config = dict(
    dataset='read English sentences (LibriTTS-R)',
    num_classes=2,
    kernel_size=3,
    mixing='cutmix',
    muon_scale='match_rms_adamw',
    batch_size=128,
    epochs=86.8,
    final_lr_fraction=0.05,
)
Rows from block 4, named by matrix and row number. Rows with one number belong to one channel. Each number is 50 + 15 x the weight over its row's rms, rounded and kept within 0 to 99. All counts start at 0. After the name is the row's rms in percent of the matrix's.
# filt: filter width-3 conv, dilation 16 (model.blocks.4.filt.weight, 256x256x3), inputs 38-56, a 3 kernel for each
# gate: gate width-3 conv, dilation 16 (model.blocks.4.gate.weight, 256x256x3), inputs 38-56, a 3 kernel for each
# out: residual pointwise conv (model.blocks.4.out.weight, 256x256x1, transposed), outputs 104-155
filt.136 100:47 15 57 48 66 64 55 65 29 57 55 70 39 43 61 33 33 49 47 56 68 55 09 64 57 42 64 53 80 48 15 46 28 52 55 57 66 21 35 41 45 38 50 51 61 59 58 55 33 36 19 51 56 42 54 79 49
gate.136 101:57 55 59 70 43 67 34 87 87 53 63 80 63 58 65 72 70 37 47 44 51 22 74 45 48 59 42 43 35 84 40 70 51 44 48 17 43 60 76 42 72 56 21 75 48 67 13 75 73 50 57 66 53 39 35 37 38
out.136 095:68 39 46 50 38 31 55 67 38 60 35 47 48 60 50 51 40 70 59 65 52 58 60 55 35 54 70 75 48 26 49 24 61 35 49 51 34 63 21 46 18 44 59 56 42 73 36 45 52 57 37 88
filt.137 100:54 35 62 58 33 41 65 75 44 51 74 38 83 52 75 47 61 63 52 70 59 36 36 77 50 36 36 65 53 50 48 32 81 49 34 60 38 60 66 78 40 62 53 40 32 31 55 53 89 64 37 66 55 54 57 30 69
gate.137 103:41 57 51 74 52 42 58 70 49 61 44 53 56 43 47 47 32 65 77 62 46 61 29 61 70 52 32 53 49 67 34 43 48 54 67 76 46 81 42 71 13 57 56 61 52 64 52 67 36 45 48 55 51 66 59 65 29
out.137 097:42 73 41 37 74 71 50 64 47 47 54 68 45 65 66 30 13 89 47 62 44 30 50 40 64 69 02 38 49 38 44 59 42 64 22 74 69 52 35 55 51 68 58 56 36 43 11 27 47 52 18 62
filt.138 102:45 57 61 42 62 25 38 54 49 40 38 42 57 68 56 44 26 38 27 62 50 69 37 87 57 50 34 54 36 41 00 43 59 46 59 73 26 34 67 60 55 56 75 30 46 46 50 46 45 29 48 64 71 48 55 62 28
gate.138 100:60 46 43 51 38 56 37 46 41 51 58 61 43 39 37 29 51 29 33 65 49 55 60 55 39 39 63 39 43 34 42 34 47 50 64 33 55 63 49 41 63 47 70 69 59 36 64 48 46 56 60 41 67 61 40 70 71
out.138 101:60 46 53 29 65 63 53 67 58 48 85 49 36 23 33 32 58 75 39 41 50 41 43 64 37 53 43 99 78 36 37 44 65 55 54 61 58 40 69 68 34 47 51 61 55 10 37 28 59 50 50 04
filt.139 101:80 26 61 50 33 78 60 45 25 57 43 67 80 67 47 45 49 59 76 42 42 57 51 62 30 47 63 53 39 45 60 55 51 48 16 39 30 50 45 33 28 64 53 57 55 51 67 46 43 67 61 66 47 53 76 43 59
gate.139 098:52 61 51 70 99 43 44 73 26 41 60 59 48 42 58 35 39 72 42 38 71 53 53 50 43 47 65 72 36 39 70 36 17 91 34 51 53 40 40 50 49 56 45 42 69 29 32 21 46 65 41 59 60 62 31 80 18
out.139 100:41 54 54 49 43 51 35 35 59 58 38 54 72 56 29 52 50 65 53 83 49 38 40 60 71 49 44 84 41 31 52 65 44 57 37 65 38 57 40 74 55 66 42 32 58 38 45 31 31 35 55 40
filt.140 099:81 48 34 31 43 53 33 56 58 36 44 32 51 53 15 62 73 68 87 46 31 46 27 49 56 66 68 62 76 49 23 47 31 68 50 44 76 52 63 43 50 72 36 69 39 42 50 44 54 68 20 42 40 49 00 65 52
gate.140 100:70 16 69 19 45 51 44 17 66 61 46 46 55 66 46 68 51 74 41 57 28 51 59 66 23 57 37 69 27 71 69 69 25 47 00 53 69 59 76 37 42 41 58 51 29 81 75 61 63 58 42 44 70 39 70 71 58
out.140 102:41 61 37 55 48 60 60 37 78 57 76 71 82 59 62 47 52 49 32 47 42 36 49 41 56 41 42 49 71 39 57 30 65 53 79 70 58 48 45 76 63 62 55 41 53 41 51 42 25 55 80 32
filt.141 101:80 49 30 79 70 52 69 51 43 43 45 23 74 43 52 46 49 72 64 52 57 40 40 33 27 58 42 61 66 55 54 48 62 42 34 52 47 57 34 45 57 69 18 55 41 58 59 44 38 36 58 55 26 50 28 39 45
gate.141 100:61 81 25 99 31 54 58 52 78 60 53 57 47 57 53 55 40 49 46 52 70 61 40 66 68 50 56 55 69 78 59 58 68 72 60 54 47 13 65 65 54 47 43 72 54 84 61 57 73 47 53 51 46 58 38 66 60
out.141 093:54 36 39 61 47 39 40 84 29 47 36 58 25 67 42 38 68 57 52 43 34 46 48 50 57 66 22 31 50 79 78 34 41 30 64 64 65 54 31 29 63 51 59 41 67 41 71 64 37 71 48 32
filt.142 100:38 43 54 39 48 34 60 44 37 50 58 56 69 53 22 39 50 37 62 47 51 52 48 28 55 45 29 71 26 36 59 42 55 57 28 59 34 74 63 46 39 54 30 57 75 72 06 62 68 41 44 46 48 72 55 69 34
gate.142 098:88 54 39 48 54 60 56 58 48 46 64 48 55 61 58 43 60 59 49 56 64 40 72 71 46 37 29 58 79 55 73 44 45 42 53 31 52 30 41 58 62 76 29 69 67 26 44 50 70 21 14 41 34 58 36 24 45
out.142 101:72 20 19 45 34 50 68 51 46 74 63 58 72 62 69 64 50 63 48 63 50 52 75 29 36 72 57 42 44 71 21 59 61 65 38 60 45 50 85 31 58 77 47 63 58 55 49 57 75 68 64 53
filt.143 102:50 41 65 59 64 28 46 50 29 52 35 54 48 32 45 59 38 53 52 71 63 36 20 44 46 60 57 60 47 60 42 53 63 39 65 73 36 33 47 25 68 59 46 49 37 76 61 55 47 48 59 61 34 42 53 53 61
gate.143 101:26 33 57 39 47 53 22 57 45 47 62 51 66 56 43 27 68 51 63 45 52 23 50 62 28 52 51 58 57 24 37 28 60 59 58 36 65 57 53 26 62 41 52 39 59 54 61 67 38 57 43 66 49 52 65 57 54
out.143 094:54 65 31 74 47 60 70 75 54 38 48 60 48 67 58 79 67 41 57 55 59 33 68 34 41 22 43 59 66 58 55 45 44 51 59 74 44 68 41 58 48 10 46 65 45 27 61 59 67 39 58 57
filt.144 102:22 73 42 61 47 73 52 39 46 40 66 33 61 48 71 54 71 56 55 33 65 47 74 57 49 45 52 47 41 36 69 20 46 32 34 46 66 45 60 49 54 47 74 32 56 62 30 55 62 21 71 36 60 62 78 67 47
gate.144 101:65 34 56 20 72 50 77 40 48 34 29 33 35 50 72 32 50 38 68 47 75 47 68 62 41 57 70 74 31 48 66 48 50 42 81 54 55 28 58 48 52 52 49 26 67 33 51 33 53 05 57 23 44 57 37 39 48
out.144 098:55 72 44 88 69 66 51 40 65 40 43 24 54 17 42 42 49 63 41 41 63 36 44 56 34 35 53 58 50 54 32 60 67 45 35 56 34 45 59 65 26 56 77 59 55 57 42 25 43 75 42 55
filt.145 098:48 37 55 56 55 33 29 56 60 57 40 43 53 54 49 49 46 35 17 64 42 37 48 51 63 55 54 59 50 46 81 66 70 35 76 39 34 51 24 45 34 53 42 67 48 71 26 50 58 60 49 40 57 56 89 34 18
gate.145 098:49 88 51 34 54 54 46 36 32 36 24 70 61 48 59 43 76 56 58 67 41 31 33 60 60 37 53 59 64 42 44 22 39 42 76 35 38 76 26 33 35 72 37 46 37 43 31 57 42 57 33 37 70 49 82 66 39
out.145 094:84 49 27 49 52 34 23 44 66 45 45 55 65 55 44 39 43 59 62 54 57 64 61 69 44 59 52 24 33 69 44 44 56 67 50 49 40 38 57 50 79 45 44 55 49 49 33 44 43 58 70 11
filt.146 099:64 44 37 67 26 39 45 54 59 20 42 51 48 57 59 55 29 30 86 56 42 61 70 59 61 54 53 36 81 39 46 85 76 74 42 70 42 34 75 27 45 45 52 54 55 62 41 63 42 43 54 34 58 52 49 70 74
gate.146 099:51 63 46 33 71 46 48 47 63 63 47 41 65 57 52 35 46 28 49 73 70 51 14 29 33 48 60 56 38 39 62 78 67 55 62 54 53 36 35 51 77 24 30 38 17 63 58 22 53 10 43 44 40 59 27 53 32
out.146 092:38 50 22 53 56 56 35 69 55 66 47 11 45 59 48 49 37 58 53 67 67 51 44 59 64 56 46 61 38 57 57 75 22 43 44 54 39 60 22 54 50 37 29 32 57 56 51 59 49 68 38 35
filt.147 101:28 51 49 61 56 24 56 45 74 76 98 44 38 36 42 57 57 53 37 73 33 32 57 37 44 45 65 58 50 40 72 86 47 46 28 40 23 67 50 53 64 42 48 36 55 38 17 74 42 67 79 54 70 71 53 20 74
gate.147 101:17 34 73 88 46 54 52 53 52 63 34 56 30 51 42 61 69 45 53 59 32 41 72 33 54 45 33 56 58 32 43 41 47 34 48 32 37 57 46 33 31 39 49 67 46 49 27 53 49 69 32 49 24 55 34 66 60
out.147 101:55 55 53 35 56 32 38 51 35 50 37 40 52 75 51 33 63 46 54 55 61 16 23 50 39 45 11 43 33 65 69 56 49 29 85 48 52 37 59 74 50 27 48 66 60 57 45 61 41 35 00 63
filt.148 100:55 54 44 62 16 42 27 74 35 60 48 46 19 62 26 49 44 40 36 46 43 42 52 82 65 41 64 58 58 67 47 33 64 28 53 62 68 39 50 39 30 58 40 17 54 46 34 46 57 55 41 72 55 21 34 65 55
gate.148 096:36 20 31 57 57 44 45 55 38 49 50 57 59 34 44 75 61 33 55 22 45 56 41 73 80 28 45 56 35 52 36 56 38 46 40 98 54 44 33 38 58 39 46 49 47 61 62 23 43 44 34 54 63 48 60 49 30
out.148 095:56 73 33 55 54 30 53 47 76 54 54 40 29 20 31 28 21 49 49 36 32 52 54 37 63 61 52 35 30 50 63 45 14 34 12 41 65 43 32 38 51 23 63 45 40 41 43 72 49 49 43 87
filt.149 102:61 60 43 70 58 34 29 42 75 53 66 49 35 57 59 49 28 56 48 48 45 61 43 53 59 58 44 39 35 39 58 48 66 52 80 37 52 51 63 81 49 61 64 32 44 69 53 59 33 28 36 38 42 32 70 24 78
gate.149 096:40 57 69 66 65 67 71 73 64 28 56 53 59 36 60 51 21 79 39 54 58 27 51 41 42 40 58 41 53 60 75 58 65 66 37 60 56 60 40 55 42 70 47 75 49 56 73 43 55 25 32 65 49 53 47 34 38
out.149 095:63 51 43 54 15 34 41 20 39 55 45 69 51 44 44 43 45 37 64 85 57 41 25 55 38 57 64 62 52 27 54 68 54 44 61 65 77 42 50 49 60 83 61 54 51 35 62 54 41 46 59 44
filt.150 100:59 38 45 95 60 27 77 35 49 40 44 45 56 44 49 54 41 17 54 60 52 26 37 58 24 54 53 45 40 61 59 52 70 40 40 54 36 54 42 41 44 81 35 60 31 40 67 39 46 51 24 50 50 66 51 48 19
gate.150 098:41 61 41 64 33 50 31 45 46 58 36 31 55 53 48 40 31 69 53 42 49 46 28 22 44 68 44 56 59 38 50 37 48 37 38 50 34 42 33 62 57 57 49 37 57 49 26 87 35 31 66 65 38 64 11 75 46
out.150 096:44 63 32 52 60 54 42 61 51 69 56 53 52 82 64 46 53 38 34 67 65 45 44 68 19 58 88 50 24 44 47 61 47 52 37 65 35 53 54 15 61 35 57 47 63 33 45 71 37 42 63 54
filt.151 101:62 60 51 44 71 52 48 57 50 48 40 63 57 59 38 31 46 41 59 76 83 29 69 47 31 41 44 52 49 38 55 32 49 71 38 33 37 60 34 61 23 49 70 25 43 56 44 37 52 50 46 80 40 32 62 04 37
gate.151 100:45 20 54 46 70 53 63 27 57 42 55 42 46 57 48 60 53 65 53 40 33 67 66 52 54 74 68 52 26 36 53 69 20 20 47 49 72 51 46 63 49 60 40 52 63 73 38 55 32 39 63 42 38 37 56 49 58
out.151 099:25 49 38 69 54 31 62 56 66 42 48 42 38 41 60 38 69 64 57 77 29 61 67 59 54 52 56 51 48 35 66 48 52 62 34 46 55 52 65 33 44 40 39 28 87 57 28 65 43 56 41 59
filt.152 095:47 18 55 32 48 37 58 56 15 30 43 60 34 40 58 43 39 52 26 58 64 52 25 54 54 53 44 54 34 50 60 29 59 42 88 88 63 50 30 57 63 43 47 66 48 47 37 61 50 66 55 62 65 56 66 60 44
gate.152 097:32 47 37 44 34 35 46 46 16 47 51 46 62 69 37 59 44 65 49 66 51 38 45 52 78 37 46 50 22 25 65 70 44 67 67 54 32 36 50 70 60 37 43 47 68 19 61 70 74 38 46 54 67 49 14 57 66
out.152 099:61 32 56 65 39 37 25 49 75 33 75 43 46 59 40 46 45 58 29 25 76 51 46 42 70 47 27 61 56 58 50 49 50 68 63 40 53 30 52 31 51 46 69 51 48 60 66 41 46 50 64 35
filt.153 101:67 17 50 54 61 82 23 45 35 58 45 29 37 44 55 42 56 42 69 57 62 69 60 54 43 38 37 78 40 41 45 74 31 66 29 58 63 20 56 72 55 49 43 61 57 53 54 51 52 66 40 65 46 74 62 34 53
gate.153 102:85 35 47 48 52 29 54 57 28 33 57 63 67 60 44 56 58 36 61 38 49 45 57 60 57 46 41 56 61 47 48 77 62 52 33 58 24 40 18 32 49 65 24 58 43 42 43 48 50 46 36 48 43 53 30 26 93
out.153 104:50 67 44 37 53 47 48 51 47 82 56 39 54 73 56 63 41 29 50 58 40 67 71 48 25 45 59 43 45 25 56 41 65 38 36 38 38 77 56 59 51 30 47 67 50 37 49 60 29 65 30 45
filt.154 103:20 48 42 71 47 44 29 62 31 54 45 42 51 55 36 67 55 52 37 46 58 23 45 36 43 57 35 28 64 31 66 79 42 68 48 73 30 21 32 47 68 61 39 48 48 31 22 79 87 51 38 69 76 43 40 30 61
gate.154 101:60 71 53 48 64 79 50 36 64 45 66 69 00 57 51 50 43 43 38 39 43 40 57 71 61 34 52 40 17 47 34 35 41 45 58 28 74 37 37 63 44 77 59 52 32 31 75 55 50 80 53 71 67 58 63 59 88
out.154 101:59 52 65 66 60 44 49 48 57 25 46 42 39 49 61 33 56 64 65 51 58 58 45 44 61 50 55 50 45 49 39 20 73 45 60 24 51 38 84 65 35 41 64 46 40 41 40 46 67 60 76 55
filt.155 099:56 54 36 96 53 41 42 62 40 25 62 46 54 74 54 50 61 58 51 58 50 12 42 69 52 31 67 39 53 31 60 59 33 50 55 32 50 15 41 26 30 39 16 49 59 46 30 66 79 58 63 73 56 43 32 49 54
gate.155 102:29 61 11 64 55 46 44 67 70 26 46 41 53 31 32 47 50 47 51 45 60 33 28 61 41 79 79 41 24 59 35 56 33 75 54 62 57 73 67 45 63 43 44 52 53 70 53 38 43 47 43 41 61 95 38 73 65
out.155 097:44 52 45 41 53 73 41 55 75 48 93 29 68 54 58 57 34 51 47 67 79 70 43 48 62 51 50 36 68 68 49 40 44 67 59 11 63 63 34 52 51 74 77 49 54 22 52 38 69 46 39 48
filt.156 100:32 60 45 31 91 50 57 73 45 69 63 60 43 51 49 28 53 59 58 50 38 64 61 52 63 38 46 63 32 39 54 59 67 38 25 46 42 25 57 62 53 46 56 46 50 60 20 48 38 26 53 67 54 60 34 51 61
gate.156 102:59 55 41 38 20 41 42 42 47 49 62 49 41 64 39 66 45 60 42 56 21 38 53 40 41 27 60 46 46 37 59 46 60 44 32 47 50 52 48 32 58 45 43 34 24 75 55 36 48 30 40 59 95 34 61 46 37
out.156 101:39 56 54 55 66 36 50 47 62 82 52 37 40 44 58 57 29 45 68 61 56 37 55 48 42 37 61 31 36 43 59 56 49 41 53 51 34 65 12 32 45 54 68 73 61 62 56 58 85 37 32 84
filt.157 098:74 56 46 42 68 71 59 72 52 19 61 58 65 48 42 44 22 36 43 49 44 45 74 46 65 45 49 65 60 57 47 68 33 26 50 30 69 73 50 57 59 56 54 61 57 37 44 42 44 44 38 69 67 52 49 40 27
gate.157 097:22 35 65 48 31 52 73 49 55 40 48 32 46 50 62 48 53 25 62 42 57 44 67 97 53 45 54 37 54 75 45 43 50 60 49 61 21 47 27 64 63 62 61 52 68 67 57 63 57 67 67 41 54 42 41 27 56
out.157 091:43 78 62 66 43 33 52 87 51 39 61 55 58 67 32 76 56 40 63 74 39 46 65 39 51 36 34 66 18 79 46 76 56 63 74 38 59 40 47 79 57 43 41 65 81 39 73 38 45 66 53 43
filt.158 098:51 55 46 58 47 65 53 71 65 36 50 58 64 38 48 54 70 38 56 76 47 65 68 66 55 46 41 59 24 50 33 42 38 72 49 43 46 37 37 61 29 39 59 23 73 71 41 67 52 37 44 49 54 36 60 60 19
gate.158 098:58 62 51 67 76 75 42 64 74 33 33 47 28 51 20 46 39 16 53 50 56 33 65 32 57 47 53 47 49 61 50 38 61 72 18 35 65 42 35 34 85 72 53 29 36 59 65 48 45 27 31 66 29 32 21 50 15
out.158 089:44 52 34 53 79 31 20 35 60 44 46 86 74 57 61 38 71 71 59 63 39 46 58 44 74 58 69 55 60 36 22 38 56 51 76 38 63 56 56 52 53 04 42 25 36 73 56 72 35 69 39 50
filt.159 098:47 38 15 39 59 34 54 59 33 37 50 37 42 49 52 32 56 77 48 52 45 52 50 39 57 56 49 42 47 49 54 47 55 40 68 53 56 75 52 42 59 51 28 31 25 55 63 67 49 57 59 44 48 60 53 43 27
gate.159 098:54 51 56 61 58 06 58 65 34 41 48 55 43 50 16 50 68 67 61 49 58 46 38 31 69 71 60 43 33 50 29 61 71 15 46 40 37 54 53 61 16 75 23 47 61 24 48 66 41 71 50 42 33 53 56 68 50
out.159 097:38 50 46 47 21 44 94 40 52 50 90 54 40 65 58 63 37 54 41 72 44 57 16 49 54 49 59 59 34 20 57 45 46 39 56 47 32 71 52 31 20 43 52 78 50 68 51 42 46 45 72 33
filt.160 100:50 25 53 22 48 59 59 48 41 71 70 68 65 50 42 44 51 19 40 44 57 37 84 48 36 49 34 56 41 43 33 55 48 50 62 22 38 83 64 50 63 41 33 53 46 33 87 35 49 82 57 71 34 46 39 17 40
gate.160 095:65 47 48 40 21 71 41 57 61 59 44 44 46 47 18 49 54 85 45 51 69 50 75 18 72 52 73 45 44 52 38 76 52 42 35 30 52 57 54 38 47 60 49 64 20 39 49 68 40 42 32 63 63 51 62 62 67
out.160 097:50 49 68 47 42 41 43 83 67 50 40 48 31 61 47 62 32 57 57 39 36 63 57 62 16 62 45 47 34 57 51 55 34 33 52 34 53 45 76 15 42 52 21 43 40 29 42 68 52 30 55 48
filt.161 099:33 36 76 53 25 23 64 51 34 44 54 40 45 51 34 33 44 55 36 48 32 60 28 50 38 45 51 43 38 46 62 58 41 62 15 42 87 41 53 55 48 25 78 51 45 65 36 50 83 72 66 62 65 59 83 59 30
gate.161 102:66 23 42 51 55 44 60 62 30 53 64 59 51 43 50 51 50 66 64 48 24 61 57 50 44 36 43 33 55 60 49 45 34 56 58 60 60 50 79 53 54 72 37 51 45 83 62 44 64 45 53 45 59 48 42 47 59
out.161 104:50 45 49 62 61 69 33 52 47 53 21 45 30 26 57 33 20 45 48 70 47 35 62 55 47 73 42 38 47 37 37 47 64 60 56 44 28 27 50 62 49 61 31 41 27 43 52 41 56 40 56 54
filt.162 102:19 79 22 69 63 73 31 32 57 38 53 46 41 60 28 55 62 54 71 49 48 59 71 33 32 59 66 54 31 18 33 55 38 44 39 60 45 49 61 53 47 43 87 47 32 37 63 58 84 82 45 59 55 44 65 59 83
gate.162 098:27 82 55 66 41 57 46 35 53 36 48 55 50 48 53 79 26 47 46 66 32 62 45 55 53 41 60 21 49 40 44 61 38 63 53 50 42 78 43 52 52 43 65 50 27 59 66 53 49 71 59 62 52 71 71 61 51
out.162 100:56 55 43 46 21 47 39 60 39 55 80 45 42 63 72 38 57 60 60 52 61 29 38 40 34 68 51 68 34 52 47 47 26 47 68 56 47 55 49 45 68 37 45 65 47 77 14 47 53 38 09 54
filt.163 099:53 62 31 78 65 40 61 71 56 63 61 32 36 46 55 40 61 36 82 29 54 54 70 26 34 85 33 42 49 52 65 40 78 54 55 58 35 76 51 48 48 61 66 40 67 60 47 54 19 52 46 41 76 53 35 55 57
gate.163 101:57 37 65 45 41 67 40 32 69 52 41 73 68 37 74 48 45 52 29 66 32 41 61 58 41 35 59 67 53 42 30 52 50 47 49 63 43 44 37 43 49 60 53 55 60 51 75 28 57 35 13 72 70 61 65 59 15
out.163 098:66 61 43 43 53 56 56 42 78 55 50 43 48 39 37 21 71 22 64 44 51 47 85 90 54 56 26 48 60 39 65 37 60 52 24 54 34 47 61 70 54 63 53 51 76 68 19 62 40 57 51 42
filt.164 100:74 25 53 50 33 40 60 67 48 41 55 55 61 44 58 66 37 27 56 50 73 65 63 53 62 67 67 61 66 67 66 56 29 48 38 82 60 34 41 54 57 48 47 55 42 56 22 57 72 69 27 42 37 42 83 08 51
gate.164 100:63 55 46 52 00 56 54 66 52 48 43 41 66 55 68 53 58 29 38 68 48 66 44 13 59 42 56 57 45 48 45 56 31 38 38 22 42 41 34 48 40 44 59 36 31 66 56 29 52 41 42 44 58 76 44 38 47
out.164 105:57 45 63 65 53 21 52 74 55 43 52 85 21 56 57 34 34 40 48 37 19 51 71 48 43 56 38 40 34 39 40 63 57 72 64 51 68 63 36 69 43 33 79 32 76 56 66 43 45 69 69 40
filt.165 097:63 57 37 67 42 80 33 30 72 53 31 50 55 78 36 56 43 45 53 70 46 64 85 58 42 39 39 74 61 56 49 43 49 44 51 51 69 64 40 41 31 69 61 34 76 36 41 48 61 42 43 66 47 61 75 39 83
gate.165 101:61 51 79 55 23 36 41 49 69 37 45 54 59 23 73 49 21 52 60 39 57 71 56 58 43 34 49 58 58 58 70 44 28 48 68 67 44 54 63 46 52 49 43 59 52 43 57 73 39 55 41 54 93 29 56 41 48
out.165 098:45 35 32 45 49 44 55 46 32 73 87 70 37 43 34 53 44 30 30 59 27 54 40 82 82 63 40 50 53 54 50 69 46 74 70 40 52 10 50 42 37 37 41 36 53 49 69 65 62 66 37 44
filt.166 099:34 48 51 64 58 34 44 43 28 48 47 40 66 67 40 53 46 49 61 78 43 65 67 32 68 51 43 60 30 43 62 65 54 11 57 40 46 46 41 54 60 59 32 37 73 49 53 52 56 23 63 25 31 73 41 55 56
gate.166 102:66 60 14 15 63 53 45 48 50 45 35 67 51 67 75 48 37 49 37 32 76 74 44 43 36 25 60 62 58 39 50 47 57 19 52 43 23 50 42 45 55 35 57 46 55 61 58 36 76 48 57 54 45 59 15 75 57
out.166 103:42 67 49 47 54 52 55 82 31 72 21 52 08 64 57 51 65 55 46 14 66 38 23 51 26 57 57 59 54 24 56 48 66 58 52 65 34 64 79 56 80 52 60 58 51 45 72 67 62 27 58 34
filt.167 103:73 35 03 43 70 32 52 49 48 31 47 51 71 21 40 81 31 71 65 62 24 41 56 41 46 46 53 28 61 54 51 60 61 77 90 38 32 46 46 50 42 44 41 27 57 50 23 42 77 22 70 58 57 31 55 32 45
gate.167 097:54 53 52 32 56 61 44 58 53 55 51 57 34 44 44 33 59 54 46 42 40 47 32 58 31 30 71 51 36 49 64 27 92 33 59 61 51 56 55 57 37 52 55 62 31 45 31 42 48 71 43 68 54 60 83 36 44
out.167 100:63 58 24 64 25 40 42 25 42 44 32 21 32 29 76 63 56 25 42 59 98 53 40 85 63 42 41 42 60 40 59 55 48 67 49 48 43 68 38 67 70 50 41 64 80 67 69 61 38 41 66 49
filt.168 100:25 58 08 33 75 20 43 61 48 46 58 37 43 35 63 26 35 53 36 44 26 28 67 65 54 52 52 50 52 63 51 61 36 47 50 61 22 66 21 45 48 76 32 39 73 38 58 35 52 35 46 77 56 36 50 36 30
gate.168 100:55 25 28 73 00 54 39 45 39 65 40 73 60 48 49 65 38 63 58 32 63 48 40 55 35 47 46 42 36 57 61 22 49 99 34 54 51 65 50 38 64 58 54 61 62 00 75 32 73 45 73 29 74 63 53 15 84
out.168 097:60 59 43 56 46 46 70 37 32 29 46 52 65 31 77 43 54 70 64 49 31 58 54 43 63 40 65 47 42 46 53 67 28 44 44 56 58 77 58 63 49 30 68 51 48 21 53 41 50 46 53 56
filt.169 101:64 51 20 72 67 07 59 46 35 70 25 39 49 46 30 65 30 61 75 76 51 73 56 46 70 67 40 79 62 56 56 55 85 61 37 56 63 47 49 37 41 58 35 44 66 53 37 46 42 62 56 45 70 55 54 49 56
gate.169 100:80 50 58 17 60 67 34 60 39 65 57 30 74 58 33 62 59 64 40 25 62 54 41 53 56 64 50 55 72 41 45 66 29 47 43 54 58 48 50 49 51 54 43 53 63 34 52 60 47 59 67 50 47 77 26 84 58
out.169 101:65 45 60 62 45 50 47 72 63 56 45 41 52 33 46 35 54 46 59 58 54 40 40 68 63 58 31 37 73 83 27 55 60 32 78 32 56 37 60 19 56 50 79 67 55 19 44 59 60 72 20 34
filt.170 103:25 35 36 44 49 39 61 33 53 61 34 58 46 45 63 57 39 70 59 30 45 63 71 19 37 61 41 42 61 50 38 35 47 26 70 48 54 60 39 54 55 28 48 52 63 30 57 51 64 74 60 55 61 23 38 48 76
gate.170 099:54 46 46 50 62 31 22 39 61 32 43 57 43 41 38 41 45 52 63 44 62 30 56 53 53 37 44 52 59 44 49 62 33 95 37 55 51 50 71 55 57 55 35 61 62 30 41 48 45 54 57 42 32 67 31 83 62
out.170 095:52 62 40 19 35 49 53 45 36 60 41 31 30 58 55 76 60 44 40 27 60 36 45 30 70 10 48 86 80 59 40 69 52 46 35 46 43 58 50 23 42 49 60 80 57 53 44 58 70 24 54 62
filt.171 101:51 33 66 77 40 76 48 61 74 64 28 70 48 79 67 83 57 64 51 75 57 45 61 51 46 34 59 67 35 57 65 64 55 29 64 34 79 55 45 62 46 50 37 56 46 43 61 24 42 62 35 64 55 61 62 40 58
gate.171 100:53 49 37 52 45 71 82 48 69 67 21 41 42 67 55 47 44 65 49 43 66 46 48 63 33 47 30 50 47 32 69 44 37 69 17 49 35 29 18 54 68 28 78 47 71 52 47 35 62 58 37 59 64 50 52 47 84
out.171 099:49 39 32 44 95 15 37 56 55 47 56 83 51 49 63 45 18 53 50 62 55 32 40 85 75 31 58 32 83 38 46 53 52 41 67 60 59 57 45 38 55 40 69 38 73 56 59 64 59 35 50 30
filt.172 101:35 65 63 65 51 11 39 61 64 61 42 41 20 42 83 27 56 33 50 19 38 57 32 64 56 48 66 53 53 57 27 55 52 42 26 27 34 71 53 72 64 57 69 37 47 33 61 54 46 56 48 33 29 16 35 86 74
gate.172 101:45 60 71 63 63 47 23 44 58 77 40 50 45 38 62 98 54 29 71 67 60 59 66 29 54 28 48 72 51 28 44 70 48 46 46 60 54 42 50 33 38 37 28 41 67 22 76 48 79 36 67 34 72 33 46 42 46
out.172 097:68 65 56 34 41 40 52 54 44 81 61 57 73 28 35 44 61 34 36 57 34 77 49 55 55 55 50 57 59 50 59 50 41 22 26 44 73 43 65 49 44 77 43 51 56 71 54 58 70 36 46 51
filt.173 100:51 71 40 38 53 18 58 43 33 76 49 56 49 52 51 59 63 53 61 25 57 40 58 43 70 48 36 43 35 62 62 53 65 59 78 68 37 27 61 43 35 56 46 74 69 43 22 65 56 62 42 65 27 46 77 52 95
gate.173 101:43 64 32 42 13 46 47 52 57 36 46 54 56 61 47 48 42 13 60 25 28 21 25 50 57 60 33 52 55 55 52 51 51 55 43 60 42 46 51 75 45 78 46 63 52 54 39 53 91 14 56 43 36 20 30 41 73
out.173 103:62 36 29 53 47 37 52 61 50 40 33 52 55 30 74 41 52 49 61 60 19 76 38 25 49 57 52 69 64 52 47 71 72 52 27 59 47 53 54 66 56 24 76 56 53 59 38 59 50 49 29 54
filt.174 101:35 20 60 30 65 54 61 27 39 55 38 34 51 43 47 81 42 38 50 46 65 45 64 59 33 51 21 45 52 39 51 26 21 27 32 42 66 21 40 28 38 45 40 50 45 69 46 60 44 49 29 63 48 49 57 43 40
gate.174 102:49 59 47 63 57 91 41 46 66 25 74 47 51 28 26 42 40 39 42 35 72 37 45 27 42 37 37 61 72 37 50 53 22 45 54 68 36 69 49 48 26 33 40 50 39 36 42 60 40 50 79 00 45 45 16 47 37
out.174 105:57 42 44 47 36 30 73 64 57 49 56 42 58 85 69 66 47 81 82 47 44 41 56 70 39 44 53 43 28 55 47 52 47 52 54 71 52 20 49 61 45 56 39 54 65 53 61 61 53 82 53 65
filt.175 097:58 71 50 19 81 50 29 61 35 34 56 46 54 46 51 60 93 58 40 63 59 09 46 28 39 78 41 67 48 43 63 42 41 65 50 18 24 24 54 52 41 49 55 51 53 50 57 65 65 62 55 59 30 64 39 55 44
gate.175 099:58 60 22 58 46 75 72 51 75 32 84 30 45 33 51 61 42 48 39 42 70 36 59 37 29 57 58 44 34 36 39 54 56 31 52 38 35 37 46 45 27 63 51 42 36 34 37 42 58 63 67 33 79 56 63 47 61
out.175 093:53 47 39 70 70 60 95 45 36 68 56 46 40 30 55 49 59 44 65 56 45 42 67 31 59 70 61 48 21 50 44 49 48 51 61 50 86 41 47 79 42 62 55 55 41 71 56 62 47 29 42 65